Rows from block 7 of the denoiser of a small text-conditioned image diffusion model, named by matrix and row number. Rows with one number belong to one channel. Each number is 50 + 12 x the weight over its row's rms, rounded and kept within 0 to 99. All counts start at 0.
Before each channel's rows are labels from the 100 images, of 14976 (inputs lightly noised), where the channel reaches its highest value: "strongest on" is what is common among them. Only what is clearly more common there than usual is listed. The data: photos with spoken descriptions (Open Images, Localized Narratives).
# convs0: first 3x3 conv (model.mid.0.convs.0.weight, 384x384x3x3, each kernel summed), inputs 0-127
# convs1: second 3x3 conv (model.mid.0.convs.1.weight, 384x384x3x3, transposed, each kernel summed), outputs 0-127

strongest on: text has "people"
convs0.253:28 49 44 57 58 51 29 57 63 64 51 38 61 60 40 41 64 53 39 55 55 34 60 42 48 33 60 54 61 46 52 59 40 55 30 28 53 47 77 43 45 41 70 41 45 34 46 39 38 55 54 65 60 48 46 54 65 62 35 64 24 31 39 45 43 60 53 37 57 61 54 63 31 56 38 67 21 56 49 52 47 48 54 59 49 48 48 47 47 43 52 56 64 46 26 46 59 70 31 36 66 66 45 43 61 45 29 56 65 43 47 48 42 42 51 39 40 70 48 35 55 34 62 38 44 36 45 49
convs1.253:30 60 37 59 54 59 50 44 61 45 45 38 49 66 46 67 60 42 29 61 50 34 30 67 39 65 32 45 56 64 49 52 30 62 33 67 66 68 39 37 36 40 46 48 58 68 54 36 63 38 67 67 32 64 72 61 46 37 59 25 62 45 49 49 51 56 58 56 68 47 43 37 35 59 55 41 58 60 45 56 47 63 26 37 66 34 53 62 19 59 61 58 45 38 62 42 47 49 59 58 58 56 77 45 60 52 74 73 51 51 37 50 53 47 43 55 61 45 67 56 36 50 62 48 35 58 53 48

strongest on: text has "grass"
convs0.155:58 59 48 48 52 54 48 42 41 33 28 48 54 29 59 49 54 49 66 53 41 51 40 19 43 48 43 52 37 53 42 37 53 53 44 57 58 70 61 44 19 50 32 65 60 34 50 33 68 54 45 53 49 67 40 69 53 45 42 61 50 46 63 58 61 72 33 44 45 45 51 32 39 28 61 46 44 40 45 45 55 55 52 41 32 49 40 43 68 44 50 44 52 48 41 38 49 45 25 68 62 36 63 64 71 27 51 52 57 69 21 53 55 57 47 49 40 41 47 24 48 48 43 66 39 53 47 18
convs1.155:54 70 47 46 12 59 58 36 49 40 45 44 35 45 58 42 53 45 41 79 39 60 56 64 62 43 45 62 68 38 34 37 31 61 39 28 42 51 58 35 52 53 74 45 41 37 42 60 40 67 21 54 62 55 55 66 57 47 51 44 35 50 40 52 32 56 71 50 69 53 62 41 51 65 56 56 53 60 61 54 54 51 33 52 40 30 53 30 59 56 37 40 59 40 47 24 44 51 54 58 42 52 29 58 65 38 50 62 47 25 53 46 63 26 45 42 64 60 39 44 71 53 31 42 49 42 43 58

strongest on: text has "standing"
convs0.244:36 46 64 50 44 65 45 45 48 55 48 66 45 59 48 39 52 61 55 21 49 40 67 53 72 27 36 37 78 35 55 56 34 48 56 60 42 45 61 32 56 45 23 39 56 62 80 46 52 57 42 67 37 42 72 62 62 71 65 60 44 60 57 43 38 49 78 65 55 45 47 60 60 53 52 35 41 51 45 63 47 42 62 35 64 56 49 37 63 66 37 52 48 64 26 41 52 57 74 54 58 75 60 30 48 51 40 57 65 62 48 63 35 51 44 67 55 51 71 70 62 33 25 32 64 58 50 62
convs1.244:56 65 50 67 37 38 26 54 47 51 54 33 40 69 36 34 47 33 47 88 47 42 45 65 64 43 76 55 47 53 50 48 38 23 38 53 50 35 67 57 66 50 46 54 45 70 28 48 66 62 48 45 39 34 46 50 47 65 48 54 67 32 35 60 53 46 47 41 39 37 37 52 33 57 42 62 45 41 43 40 51 46 61 35 54 33 46 58 41 57 50 60 37 59 43 96 62 54 45 57 28 49 35 71 43 63 41 59 42 63 48 54 32 57 55 36 52 65 49 68 75 75 40 63 34 50 58 42

strongest on: text has "wall"; text has "table"
convs0.282:52 22 57 42 40 36 47 44 68 79 50 79 54 63 44 34 56 46 55 56 48 64 51 58 51 28 38 71 47 30 45 66 27 69 48 56 48 45 60 75 57 38 55 30 35 53 50 63 46 39 56 54 32 53 51 59 38 58 42 47 37 29 48 57 50 45 37 49 58 42 36 62 48 45 39 60 34 67 62 50 53 51 43 64 38 52 51 46 44 29 54 34 54 50 51 51 70 38 70 65 50 54 30 51 49 16 41 48 58 36 69 66 36 64 34 64 43 62 66 68 57 52 61 56 50 66 37 71
convs1.282:56 49 37 36 46 54 61 42 67 33 40 41 47 52 56 59 46 61 40 61 68 45 67 31 37 38 37 45 58 30 36 49 53 31 42 56 42 41 61 44 58 38 53 45 62 21 48 62 45 41 52 64 40 47 44 55 36 31 41 43 33 60 57 44 28 70 79 67 38 69 59 71 48 54 69 57 40 66 61 21 36 56 51 47 44 37 56 62 58 47 15 67 65 38 54 39 49 35 47 42 37 50 47 58 66 57 62 35 49 60 38 45 29 33 51 34 58 50 34 41 49 31 57 23 39 50 67 39

strongest on: text has "people"
convs0.284:32 47 69 63 71 44 35 27 28 51 57 33 58 55 63 46 60 35 29 42 59 51 57 48 26 59 43 59 54 54 44 45 45 44 59 42 47 59 64 52 50 52 66 51 46 52 75 62 45 69 49 67 40 55 51 74 31 33 39 65 28 38 42 32 38 60 62 45 54 58 63 47 61 43 54 55 23 31 54 39 42 38 56 65 51 54 44 41 53 27 48 39 81 49 64 68 53 43 53 27 52 46 50 46 45 39 37 68 53 49 32 47 56 57 53 51 45 72 48 51 35 51 42 60 52 59 28 42
convs1.284:65 40 40 53 32 82 51 54 50 67 60 53 47 40 50 48 46 28 51 42 36 68 23 41 48 38 71 46 61 46 34 31 48 40 58 57 48 50 40 49 59 36 65 50 61 61 31 40 36 49 54 33 33 52 44 50 64 67 62 39 73 50 55 68 44 41 39 55 56 23 51 43 43 53 47 68 48 44 37 63 59 64 47 63 49 33 45 51 47 45 44 62 46 50 42 58 28 41 33 56 39 35 53 41 55 74 55 48 37 40 55 47 48 51 64 57 24 35 52 52 53 48 65 31 59 45 33 43

strongest on: text has "trees"; text has "sky"; text has "plants"
convs0.0:55 51 45 53 65 67 49 53 63 50 50 59 56 60 57 55 60 31 48 63 51 64 35 59 56 27 34 57 51 71 54 53 42 35 50 33 47 57 64 47 57 40 51 66 53 40 55 51 49 35 58 51 54 66 57 40 82 35 73 66 57 51 51 62 41 52 67 43 42 53 52 34 50 54 59 50 40 65 40 66 39 52 52 39 47 51 35 57 70 44 48 53 64 33 43 53 47 49 40 45 70 36 57 51 78 54 32 29 43 47 46 40 43 50 60 55 56 46 29 36 53 27 50 58 58 36 30 34
convs1.0:44 67 42 42 54 55 67 70 53 41 44 50 60 59 38 50 75 51 43 54 56 76 63 47 60 58 40 52 49 76 69 49 58 47 47 38 43 57 33 22 30 65 57 46 71 49 45 43 52 44 53 61 47 47 62 48 70 39 58 45 36 45 35 49 42 60 31 33 43 52 52 55 65 65 55 42 48 63 18 55 43 34 42 74 53 42 31 47 45 54 58 54 48 46 35 47 37 44 58 42 54 70 48 39 33 54 50 34 50 51 43 48 15 34 25 42 44 40 48 56 60 63 38 46 47 52 61 44

strongest on: text has "people"
convs0.144:52 21 55 67 32 48 32 40 32 43 50 56 53 48 30 44 47 29 54 27 71 52 37 32 45 37 25 53 72 63 46 50 47 55 46 57 51 40 56 57 39 50 52 60 45 46 64 47 63 23 50 42 53 60 50 47 15 31 42 80 61 43 57 40 36 86 48 54 43 76 66 25 46 40 37 55 74 49 33 47 46 43 39 47 41 50 61 67 64 36 29 51 56 36 43 72 51 56 49 75 70 52 74 39 47 31 51 68 40 37 45 70 57 61 43 37 53 52 55 56 28 64 44 63 37 51 37 50
convs1.144:45 53 49 38 42 61 35 45 61 47 60 55 56 57 45 30 52 39 51 38 39 51 43 56 57 57 71 29 47 55 44 56 54 55 63 49 35 38 38 55 62 29 73 51 68 42 50 59 50 56 60 68 37 40 58 74 38 59 42 26 42 60 64 54 56 48 55 68 44 68 59 47 26 53 34 79 52 62 52 72 53 77 61 78 46 27 46 48 42 64 86 67 61 35 57 60 51 52 48 58 47 67 43 62 67 41 46 54 43 37 39 41 39 56 58 52 42 61 46 37 47 50 39 51 50 46 66 57

strongest on: text has "trees"; text has "grass"; text has "ground"
convs0.240:53 60 55 32 40 58 47 35 30 42 33 18 62 35 69 70 60 39 46 64 57 61 58 36 43 55 43 66 52 77 48 61 58 61 65 62 42 50 68 36 46 55 65 59 72 26 82 55 26 51 49 47 40 48 37 45 22 49 55 29 46 31 51 48 54 43 57 57 65 45 47 43 46 30 61 42 36 52 42 46 45 54 25 52 59 52 72 80 43 59 42 45 72 42 36 56 47 43 39 50 51 46 56 23 46 64 52 47 59 53 46 49 59 48 48 32 49 69 59 32 46 44 44 61 52 42 43 47
convs1.240:44 46 67 56 52 32 47 39 49 21 41 33 44 40 63 63 87 57 35 68 53 57 31 56 28 33 54 40 50 65 65 52 55 49 42 64 61 48 48 45 52 43 71 43 47 29 53 52 30 53 53 45 56 46 56 54 65 46 44 57 45 69 54 53 49 58 73 48 53 51 54 57 44 61 44 60 32 33 55 71 58 71 72 53 46 51 47 43 63 67 52 55 43 53 45 68 56 24 58 31 61 49 45 64 55 60 65 56 41 68 61 45 73 53 50 33 69 76 60 42 43 46 54 48 58 52 57 67

strongest on: text has "sky"
convs0.16:43 39 37 65 74 65 60 86 68 52 64 73 51 49 52 59 45 50 63 54 52 53 44 43 49 45 46 54 70 63 51 49 43 32 49 61 51 54 66 20 63 53 49 62 57 62 40 50 40 60 50 62 60 58 45 22 53 27 50 48 44 47 50 71 43 71 37 62 40 53 56 39 53 36 56 44 39 40 43 54 57 62 55 37 61 30 51 56 65 25 55 58 30 36 48 38 36 60 57 42 53 59 62 40 80 34 52 28 50 51 66 56 54 40 67 32 66 48 65 46 59 48 59 61 43 55 33 45
convs1.16:46 33 66 45 52 57 47 50 26 28 50 47 60 36 69 57 60 57 28 66 74 79 51 56 58 53 44 53 43 42 64 63 32 50 31 48 48 39 54 35 45 43 41 40 58 44 45 44 53 46 53 44 44 45 66 63 60 66 36 52 56 57 44 61 55 43 40 34 51 47 26 48 58 62 40 61 51 60 52 66 52 41 58 46 50 57 43 63 23 47 59 49 52 46 48 64 64 39 35 41 59 78 52 44 61 47 65 50 70 38 56 52 27 49 51 48 55 61 29 56 49 71 54 35 65 48 31 58

strongest on: text has "persons"
convs0.278:37 43 61 31 64 53 28 67 47 31 43 32 58 68 64 58 39 36 61 59 60 20 70 54 51 40 65 36 49 47 66 69 42 46 46 35 40 37 80 74 39 45 49 52 42 31 32 49 50 24 35 44 62 60 61 18 60 23 42 48 47 35 53 40 63 31 48 39 64 61 39 58 57 40 51 74 61 50 42 43 50 52 53 35 30 25 59 52 58 28 49 56 46 42 70 62 47 49 59 29 50 65 44 58 44 38 30 58 41 33 64 60 65 51 59 44 53 58 40 37 40 27 34 42 53 51 66 52
convs1.278:64 58 61 45 69 74 74 33 53 52 36 59 52 37 39 69 55 60 65 45 51 45 57 57 47 51 46 53 36 55 43 28 46 25 39 69 46 56 39 33 53 47 63 65 74 61 30 56 63 53 62 63 37 43 55 64 62 35 36 50 66 59 65 34 44 38 54 73 53 45 57 48 33 75 61 62 69 50 52 62 47 35 52 55 47 64 51 40 53 65 59 31 52 41 59 67 67 67 66 39 48 47 49 58 57 53 57 71 57 74 44 68 51 48 30 53 59 56 57 57 28 72 67 41 26 54 40 48

strongest on: text has "people"; text has "standing"
convs0.175:43 53 37 69 60 59 56 34 61 60 39 47 30 49 42 37 51 45 48 39 77 23 54 53 52 63 55 38 59 33 42 53 48 49 45 38 41 24 54 46 66 36 52 49 75 52 56 58 36 66 57 23 62 35 51 41 48 67 47 67 26 75 55 65 28 50 35 57 52 74 56 45 59 37 45 63 60 47 70 41 52 51 60 55 54 65 75 37 65 65 44 48 34 44 44 49 55 34 54 49 50 71 42 53 43 39 47 55 43 46 48 47 47 31 51 42 34 58 60 49 22 43 55 44 58 39 37 60
convs1.175:32 53 53 43 54 21 56 48 52 56 42 25 40 52 47 43 56 41 37 37 40 52 72 45 45 70 61 46 39 62 60 47 45 52 36 47 40 84 63 27 61 41 69 68 70 51 49 43 86 43 66 26 34 60 76 57 51 45 44 53 40 34 39 66 51 71 45 45 49 41 38 50 52 52 43 53 40 54 45 56 71 34 65 71 49 46 38 45 64 40 32 45 33 36 60 41 37 51 52 63 50 43 30 45 58 64 75 38 50 57 60 81 46 34 52 59 50 52 23 54 30 57 48 46 55 43 49 56

strongest on: text has "trees"
convs0.92:56 58 39 37 44 60 37 51 51 27 39 61 43 36 43 50 50 48 52 49 49 65 69 66 78 74 38 86 53 47 47 43 42 59 66 34 39 58 50 36 52 40 46 44 47 38 43 62 57 33 43 41 61 43 40 44 46 53 51 77 75 65 64 64 70 67 43 63 62 68 35 50 57 50 62 50 58 39 48 48 54 48 41 79 53 43 53 56 52 61 57 61 72 55 64 61 46 58 35 41 47 61 53 56 63 41 55 69 47 60 50 37 56 56 34 45 76 47 46 65 26 45 37 69 59 69 40 46
convs1.92:64 50 45 47 68 51 55 35 61 34 55 53 50 57 57 49 44 38 74 57 54 55 53 48 51 65 27 22 49 52 54 52 47 28 43 48 34 52 56 43 45 54 86 58 52 62 49 37 49 61 57 75 46 38 54 59 61 39 43 68 56 64 56 60 31 54 58 42 69 24 50 52 57 37 49 36 68 51 22 50 20 57 27 45 43 58 49 69 46 49 35 54 69 35 38 58 49 56 71 38 45 49 40 38 36 38 51 51 51 58 51 45 44 53 56 65 45 33 30 42 29 42 67 41 17 29 54 57

strongest on: text has "wall"
convs0.312:56 41 46 36 50 61 52 50 49 55 55 66 71 45 54 41 72 28 65 40 53 50 36 49 41 42 44 48 46 58 69 88 51 42 50 21 61 58 34 61 59 66 53 42 50 57 56 50 38 56 68 61 42 71 42 51 57 50 48 36 41 47 58 43 60 26 60 38 37 46 62 35 63 46 38 43 66 53 50 53 40 69 50 28 35 50 48 41 46 56 51 63 55 44 32 51 56 40 73 30 65 66 57 30 61 46 46 46 41 47 34 51 63 44 37 37 32 53 37 40 57 25 59 32 37 27 65 70
convs1.312:60 54 45 44 49 57 32 73 49 62 27 39 63 66 24 77 38 60 38 60 48 86 39 60 62 66 48 55 39 45 64 41 43 63 31 55 55 72 54 62 68 47 77 45 64 58 54 39 33 35 55 66 42 43 46 55 55 40 50 52 49 35 46 52 30 39 37 55 57 63 63 43 64 58 40 57 61 49 41 45 47 59 65 57 56 64 50 48 44 62 34 33 44 60 44 37 40 41 58 48 63 55 52 52 57 38 42 50 54 47 54 29 49 38 46 51 60 55 61 77 67 60 19 48 56 47 45 52

strongest on: text has "wall"; text has "standing"; text has "table"; text has "sitting"
convs0.216:40 61 37 51 42 44 44 58 51 57 23 63 49 62 84 61 35 70 49 24 44 46 64 72 63 57 67 51 59 29 48 55 54 64 60 48 58 45 61 68 57 44 43 36 44 42 41 55 29 52 54 59 52 51 63 47 73 44 45 42 53 49 48 54 53 24 44 33 37 53 58 60 60 51 75 50 26 53 60 36 55 51 55 52 54 36 57 48 49 51 45 44 36 37 40 42 53 75 35 71 34 56 54 58 33 42 53 47 47 47 67 59 32 29 51 63 47 60 38 39 11 39 26 51 39 59 63 36
convs1.216:40 39 45 40 49 37 55 49 52 44 55 46 33 56 45 93 55 54 48 39 28 42 50 66 48 61 36 42 41 43 44 78 37 57 58 56 66 43 23 19 52 55 54 76 11 69 53 39 41 50 55 53 43 44 51 58 42 39 50 43 41 54 48 44 38 36 41 64 43 63 40 35 51 30 72 60 42 59 60 24 37 30 68 63 56 49 40 43 49 72 35 61 45 61 65 55 54 40 46 48 59 70 60 69 38 60 52 48 42 36 63 42 34 31 57 47 53 40 58 60 59 42 59 59 59 51 66 49

strongest on: text has "standing"; text has "people"; text has "holding"; text has "persons"
convs0.186:42 41 43 51 47 57 29 37 69 63 51 44 52 58 41 16 64 65 44 50 52 60 35 57 64 46 41 53 54 57 40 50 61 48 41 48 27 48 53 32 39 50 60 42 85 59 62 56 60 33 71 37 48 47 63 45 42 63 41 51 42 60 25 59 49 19 43 32 48 60 18 46 46 42 65 39 67 46 55 36 54 53 59 35 52 60 73 39 45 51 36 49 42 45 28 58 38 42 41 57 38 60 55 63 51 44 48 46 45 41 67 29 42 27 57 63 53 58 50 50 52 58 57 74 57 39 48 61
convs1.186:28 27 72 43 55 50 56 62 63 46 59 32 40 38 59 43 41 46 79 57 37 63 44 73 30 52 37 57 58 67 52 33 36 40 37 50 55 55 62 56 44 54 44 51 63 63 42 35 51 57 48 53 45 43 54 63 46 53 49 70 59 41 38 37 46 63 47 65 50 48 40 64 42 48 34 74 55 40 58 63 44 48 39 31 53 66 44 55 62 69 68 52 66 51 46 50 50 66 54 37 52 44 63 28 43 24 52 42 37 39 75 59 55 52 51 30 56 39 43 47 45 58 39 56 61 58 42 44

strongest on: text has "people"
convs0.264:58 49 50 58 43 46 57 53 57 36 40 52 51 52 72 40 51 36 53 74 48 78 34 44 62 66 46 64 70 52 54 33 34 54 57 56 53 45 55 42 69 43 44 56 57 57 45 50 31 58 44 43 23 40 48 40 41 49 57 48 46 45 48 60 51 53 56 56 45 36 48 57 46 28 68 28 48 49 49 53 59 59 45 65 79 39 29 63 51 20 41 40 52 64 44 65 60 61 40 59 22 37 33 44 43 55 48 46 51 52 69 40 51 55 49 70 57 66 56 40 66 56 50 68 34 46 41 77
convs1.264:59 61 55 46 51 70 61 46 65 51 51 46 56 36 37 46 38 61 62 40 68 48 54 80 56 53 45 56 56 46 59 34 65 44 88 54 45 48 52 46 47 47 48 63 44 66 47 46 41 70 52 50 54 23 49 61 61 36 49 55 67 42 55 58 43 46 61 37 49 65 35 56 72 60 44 53 43 48 40 46 35 26 73 64 62 66 42 67 35 63 27 31 55 59 46 62 42 56 69 46 79 70 56 57 47 32 64 67 37 35 43 37 40 47 57 63 35 43 58 56 64 31 43 51 46 55 55 43

strongest on: text has "trees"; text has "plants"
convs0.158:43 51 54 37 44 40 58 60 31 53 51 41 46 45 49 75 54 69 49 62 41 22 47 61 38 44 43 46 46 53 53 32 33 41 52 36 46 83 57 59 43 40 51 65 56 33 59 52 52 47 32 43 46 57 42 55 61 49 66 58 30 49 46 58 43 74 67 43 43 51 45 53 47 61 54 54 50 52 57 37 42 49 57 25 26 63 70 40 67 69 57 60 55 37 43 43 53 51 53 41 48 33 51 42 59 52 69 47 57 37 36 43 64 60 25 64 55 61 76 36 22 45 49 55 62 50 46 55
convs1.158:88 41 49 43 40 39 36 23 64 45 40 59 45 40 45 37 45 54 46 49 42 62 49 57 56 37 46 56 55 69 38 65 48 73 43 47 37 31 60 45 41 52 69 59 51 44 48 54 49 41 47 52 76 37 44 54 54 48 48 67 39 63 65 40 49 54 64 34 33 57 53 67 36 40 41 56 71 71 67 64 39 31 33 58 54 53 48 47 67 65 30 43 28 40 41 34 55 57 48 49 62 55 58 62 56 32 45 48 32 42 50 58 45 73 49 45 59 51 37 58 62 35 37 40 51 56 72 41

strongest on: text has "sky"; text has "buildings"
convs0.274:72 60 51 48 38 49 33 33 51 60 53 18 69 68 49 33 39 30 29 51 52 61 57 41 40 53 47 47 64 62 33 54 60 57 31 44 42 53 59 17 64 45 45 57 49 57 75 44 32 39 52 36 54 60 44 51 25 34 53 37 49 42 49 50 55 61 57 53 39 43 48 47 51 44 36 46 41 44 71 54 59 62 29 52 46 65 47 53 41 63 52 39 64 71 41 64 50 76 64 36 55 47 63 63 33 57 64 58 48 49 51 49 42 32 48 66 68 56 24 34 61 36 51 51 35 52 47 47
convs1.274:56 37 69 30 52 72 59 42 38 59 47 57 47 52 57 66 39 75 48 57 49 66 48 74 57 56 54 43 55 38 45 45 51 11 61 34 30 44 43 38 49 36 50 56 56 57 57 47 47 33 53 58 55 40 75 37 77 38 45 46 47 45 56 36 64 56 41 74 52 29 61 59 71 65 43 67 45 46 57 57 40 57 49 57 56 59 69 52 65 65 64 49 49 52 35 27 43 49 66 73 82 71 57 45 55 56 80 49 30 55 33 25 71 51 59 50 57 43 50 51 39 50 50 39 41 63 75 48

strongest on: text has "sky"
convs0.310:69 50 49 57 64 65 62 43 54 55 55 48 69 52 63 78 38 46 68 60 80 43 63 34 35 51 44 52 44 69 43 38 27 41 66 40 51 40 60 39 32 65 50 64 55 52 51 32 38 37 61 42 40 32 41 48 44 65 48 71 36 49 57 37 25 43 70 40 36 45 61 45 50 35 32 51 47 50 48 33 41 51 22 62 71 57 44 63 50 44 50 53 79 55 43 41 56 47 52 64 50 26 43 34 40 62 55 51 44 38 69 53 57 48 45 54 48 53 53 46 38 28 33 42 22 38 54 21
convs1.310:32 50 60 52 55 67 55 39 45 55 45 45 56 49 38 32 65 44 63 75 28 73 64 53 45 44 32 48 43 27 74 47 77 60 33 43 51 47 39 38 46 53 55 61 57 57 36 55 56 41 40 52 62 55 62 23 63 55 50 53 47 38 48 54 49 49 33 53 44 46 37 41 30 59 57 44 74 35 61 66 23 53 46 39 58 62 57 58 57 41 35 40 43 54 54 70 64 47 36 59 56 32 58 49 53 27 54 57 34 59 69 44 77 52 48 28 53 28 63 55 53 70 45 48 52 59 46 34

strongest on: text has "people"; text has "wall"
convs0.156:62 46 54 62 50 65 83 64 45 56 59 50 51 59 75 43 45 61 64 77 51 32 33 90 58 47 47 61 60 43 69 74 60 62 61 48 66 48 50 33 60 58 47 47 64 47 75 47 55 48 55 56 40 61 59 41 73 55 62 55 49 45 61 63 41 23 20 48 68 44 52 48 52 57 55 44 83 53 40 37 53 59 64 51 24 48 43 63 52 68 31 53 68 54 30 45 50 57 39 41 37 80 55 41 36 37 51 47 53 51 73 48 71 41 47 49 53 42 48 43 40 59 72 51 53 59 53 59
convs1.156:72 56 35 39 54 45 32 44 69 46 59 46 70 60 64 91 64 42 37 58 42 58 34 36 68 66 49 25 41 61 58 63 43 43 70 47 38 54 55 69 66 54 65 64 61 46 50 45 42 47 60 46 55 37 37 54 47 64 68 37 43 45 61 45 29 48 56 49 47 57 46 48 33 58 48 71 34 57 61 59 40 42 38 60 36 51 51 74 52 65 48 49 46 62 41 33 38 38 36 47 80 38 47 59 57 63 67 50 53 39 66 68 56 35 49 46 44 55 32 52 43 52 52 53 51 52 31 82

strongest on: text has "grass"
convs0.290:29 53 48 72 73 37 43 50 58 42 46 60 69 55 48 43 35 46 52 46 74 40 58 37 46 63 55 58 51 48 44 15 34 34 38 36 49 47 35 34 59 52 47 55 43 33 50 43 46 44 54 44 53 80 67 58 35 62 62 35 34 65 53 63 34 39 58 42 47 58 54 47 47 57 61 55 83 47 65 30 59 56 46 49 58 59 77 55 46 40 28 60 42 46 51 37 46 27 60 45 68 39 62 44 38 57 61 46 63 59 62 47 73 55 73 59 44 67 36 43 51 53 55 26 23 51 48 49
convs1.290:43 41 30 40 56 80 35 50 48 39 54 50 60 46 47 57 43 54 54 75 63 53 46 65 44 57 40 25 48 38 65 61 63 31 57 55 40 60 50 45 54 51 60 48 65 54 24 60 38 78 62 62 39 40 35 37 55 51 37 69 43 43 39 71 48 78 45 49 49 30 42 53 46 51 15 53 53 62 71 61 46 62 53 49 42 55 59 52 34 53 65 54 58 54 53 56 43 48 41 44 41 66 64 49 66 37 53 38 48 56 63 42 65 52 61 74 38 40 70 36 54 56 63 41 72 48 50 53

strongest on: text has "standing"; text has "people"; text has "holding"
convs0.258:31 77 40 55 22 69 34 64 52 54 32 53 56 54 49 37 44 31 59 45 58 39 62 56 40 22 43 53 44 40 75 45 60 56 56 65 48 35 64 63 54 48 24 29 33 45 45 55 53 31 35 60 61 48 50 43 39 51 47 66 49 30 38 35 46 66 67 46 34 48 28 55 36 24 53 61 51 49 59 66 70 32 50 51 44 56 37 39 61 56 40 37 40 42 49 39 57 58 59 52 61 42 50 43 61 29 48 47 47 46 52 55 47 46 60 72 40 34 84 55 74 59 52 57 61 51 37 58
convs1.258:57 41 60 38 45 59 59 45 42 52 80 49 56 81 46 55 52 69 53 45 66 53 58 45 29 43 51 33 55 68 61 62 54 35 38 42 42 32 51 35 37 51 49 61 50 55 34 43 32 70 69 47 30 32 59 48 51 55 47 47 51 55 70 51 44 46 82 47 61 41 78 40 58 50 57 67 56 48 62 55 31 59 73 43 53 38 45 35 32 40 54 49 49 43 37 51 43 62 51 46 36 51 49 74 57 51 51 50 22 39 64 72 42 41 55 53 44 61 35 45 52 25 46 53 25 36 44 36

strongest on: text has "people"; text has "sitting"
convs0.277:50 41 71 44 55 41 26 44 36 55 55 49 53 45 40 34 65 56 73 43 40 50 61 58 47 29 51 60 47 29 47 49 52 63 47 48 52 68 56 41 62 54 64 46 48 30 71 46 50 39 59 52 59 47 67 58 32 38 70 48 45 47 45 44 32 57 60 66 42 45 54 58 75 41 43 57 23 56 54 45 56 53 47 61 64 53 58 19 49 61 55 61 62 46 67 73 51 60 66 40 50 58 72 47 52 53 54 51 63 35 57 53 41 40 52 47 60 55 28 41 38 47 56 40 57 49 44 47
convs1.277:58 47 48 60 59 54 67 56 56 48 60 43 60 43 55 62 54 45 46 59 52 68 53 54 35 38 41 63 57 65 74 44 33 55 37 22 44 60 53 52 36 53 57 48 54 68 36 44 52 40 49 36 17 38 61 39 45 54 73 39 53 49 62 81 26 30 54 38 45 62 33 56 40 34 25 50 66 39 31 50 61 46 54 43 65 39 48 43 55 49 52 65 40 42 31 54 48 63 64 59 45 55 47 59 56 48 67 50 33 57 56 55 56 27 50 49 52 54 70 39 43 37 39 42 47 54 60 44

strongest on: text has "trees"; text has "sky"; text has "grass"; text has "plants"
convs0.251:34 69 25 48 49 39 78 55 51 58 53 89 52 69 53 67 48 67 57 41 45 71 58 56 51 47 47 85 60 78 48 70 55 65 65 56 52 58 74 42 58 63 68 72 63 35 71 55 72 53 54 72 49 50 61 59 27 56 55 36 57 34 61 24 45 65 29 53 40 46 55 63 66 59 80 56 52 46 46 48 62 57 55 43 33 36 57 33 59 67 41 46 44 40 39 38 54 51 33 76 42 40 47 60 53 63 54 35 40 59 37 50 51 60 42 44 45 64 36 74 43 37 32 45 53 56 56 44
convs1.251:45 58 26 37 51 77 49 59 52 46 31 42 80 41 51 57 56 49 56 47 38 49 79 17 50 54 49 61 55 29 58 42 41 44 37 58 49 48 55 60 62 61 45 45 88 52 46 53 45 46 33 52 44 52 61 74 57 44 43 51 39 42 55 73 46 56 59 53 44 50 58 50 48 14 70 60 47 48 36 57 48 58 48 74 63 79 44 47 56 43 60 58 48 41 57 34 44 41 48 57 67 55 35 58 64 63 48 30 21 52 36 51 51 38 26 43 41 50 63 42 56 69 61 43 43 41 53 41

strongest on: text has "standing"; text has "people"; text has "sitting"
convs0.337:40 50 43 43 41 78 44 51 61 52 37 50 40 63 60 52 57 43 38 30 65 41 62 35 55 48 53 57 51 45 36 68 59 68 43 58 55 44 74 35 58 46 62 41 40 72 43 44 39 42 39 46 52 65 61 47 37 49 49 63 41 46 45 51 34 49 61 64 43 40 61 51 38 33 61 46 51 60 55 47 54 42 43 20 78 55 40 24 33 39 28 51 68 36 23 30 55 37 73 45 44 33 61 52 49 54 46 44 50 25 49 35 28 32 49 42 43 55 53 73 39 78 16 43 49 38 51 54
convs1.337:69 40 45 49 56 51 43 40 44 43 60 50 51 56 53 48 28 44 32 47 23 67 61 45 57 35 46 46 56 48 34 41 52 34 43 26 50 30 53 54 51 65 44 51 47 46 46 65 71 56 49 25 61 24 53 37 54 55 34 46 45 61 59 51 44 49 71 30 52 58 73 60 50 43 50 73 63 41 56 61 63 51 53 53 68 42 71 57 26 37 55 45 30 58 32 51 45 56 54 31 31 42 49 54 25 33 61 49 44 52 33 71 37 51 61 49 45 51 54 62 60 67 42 82 43 43 61 55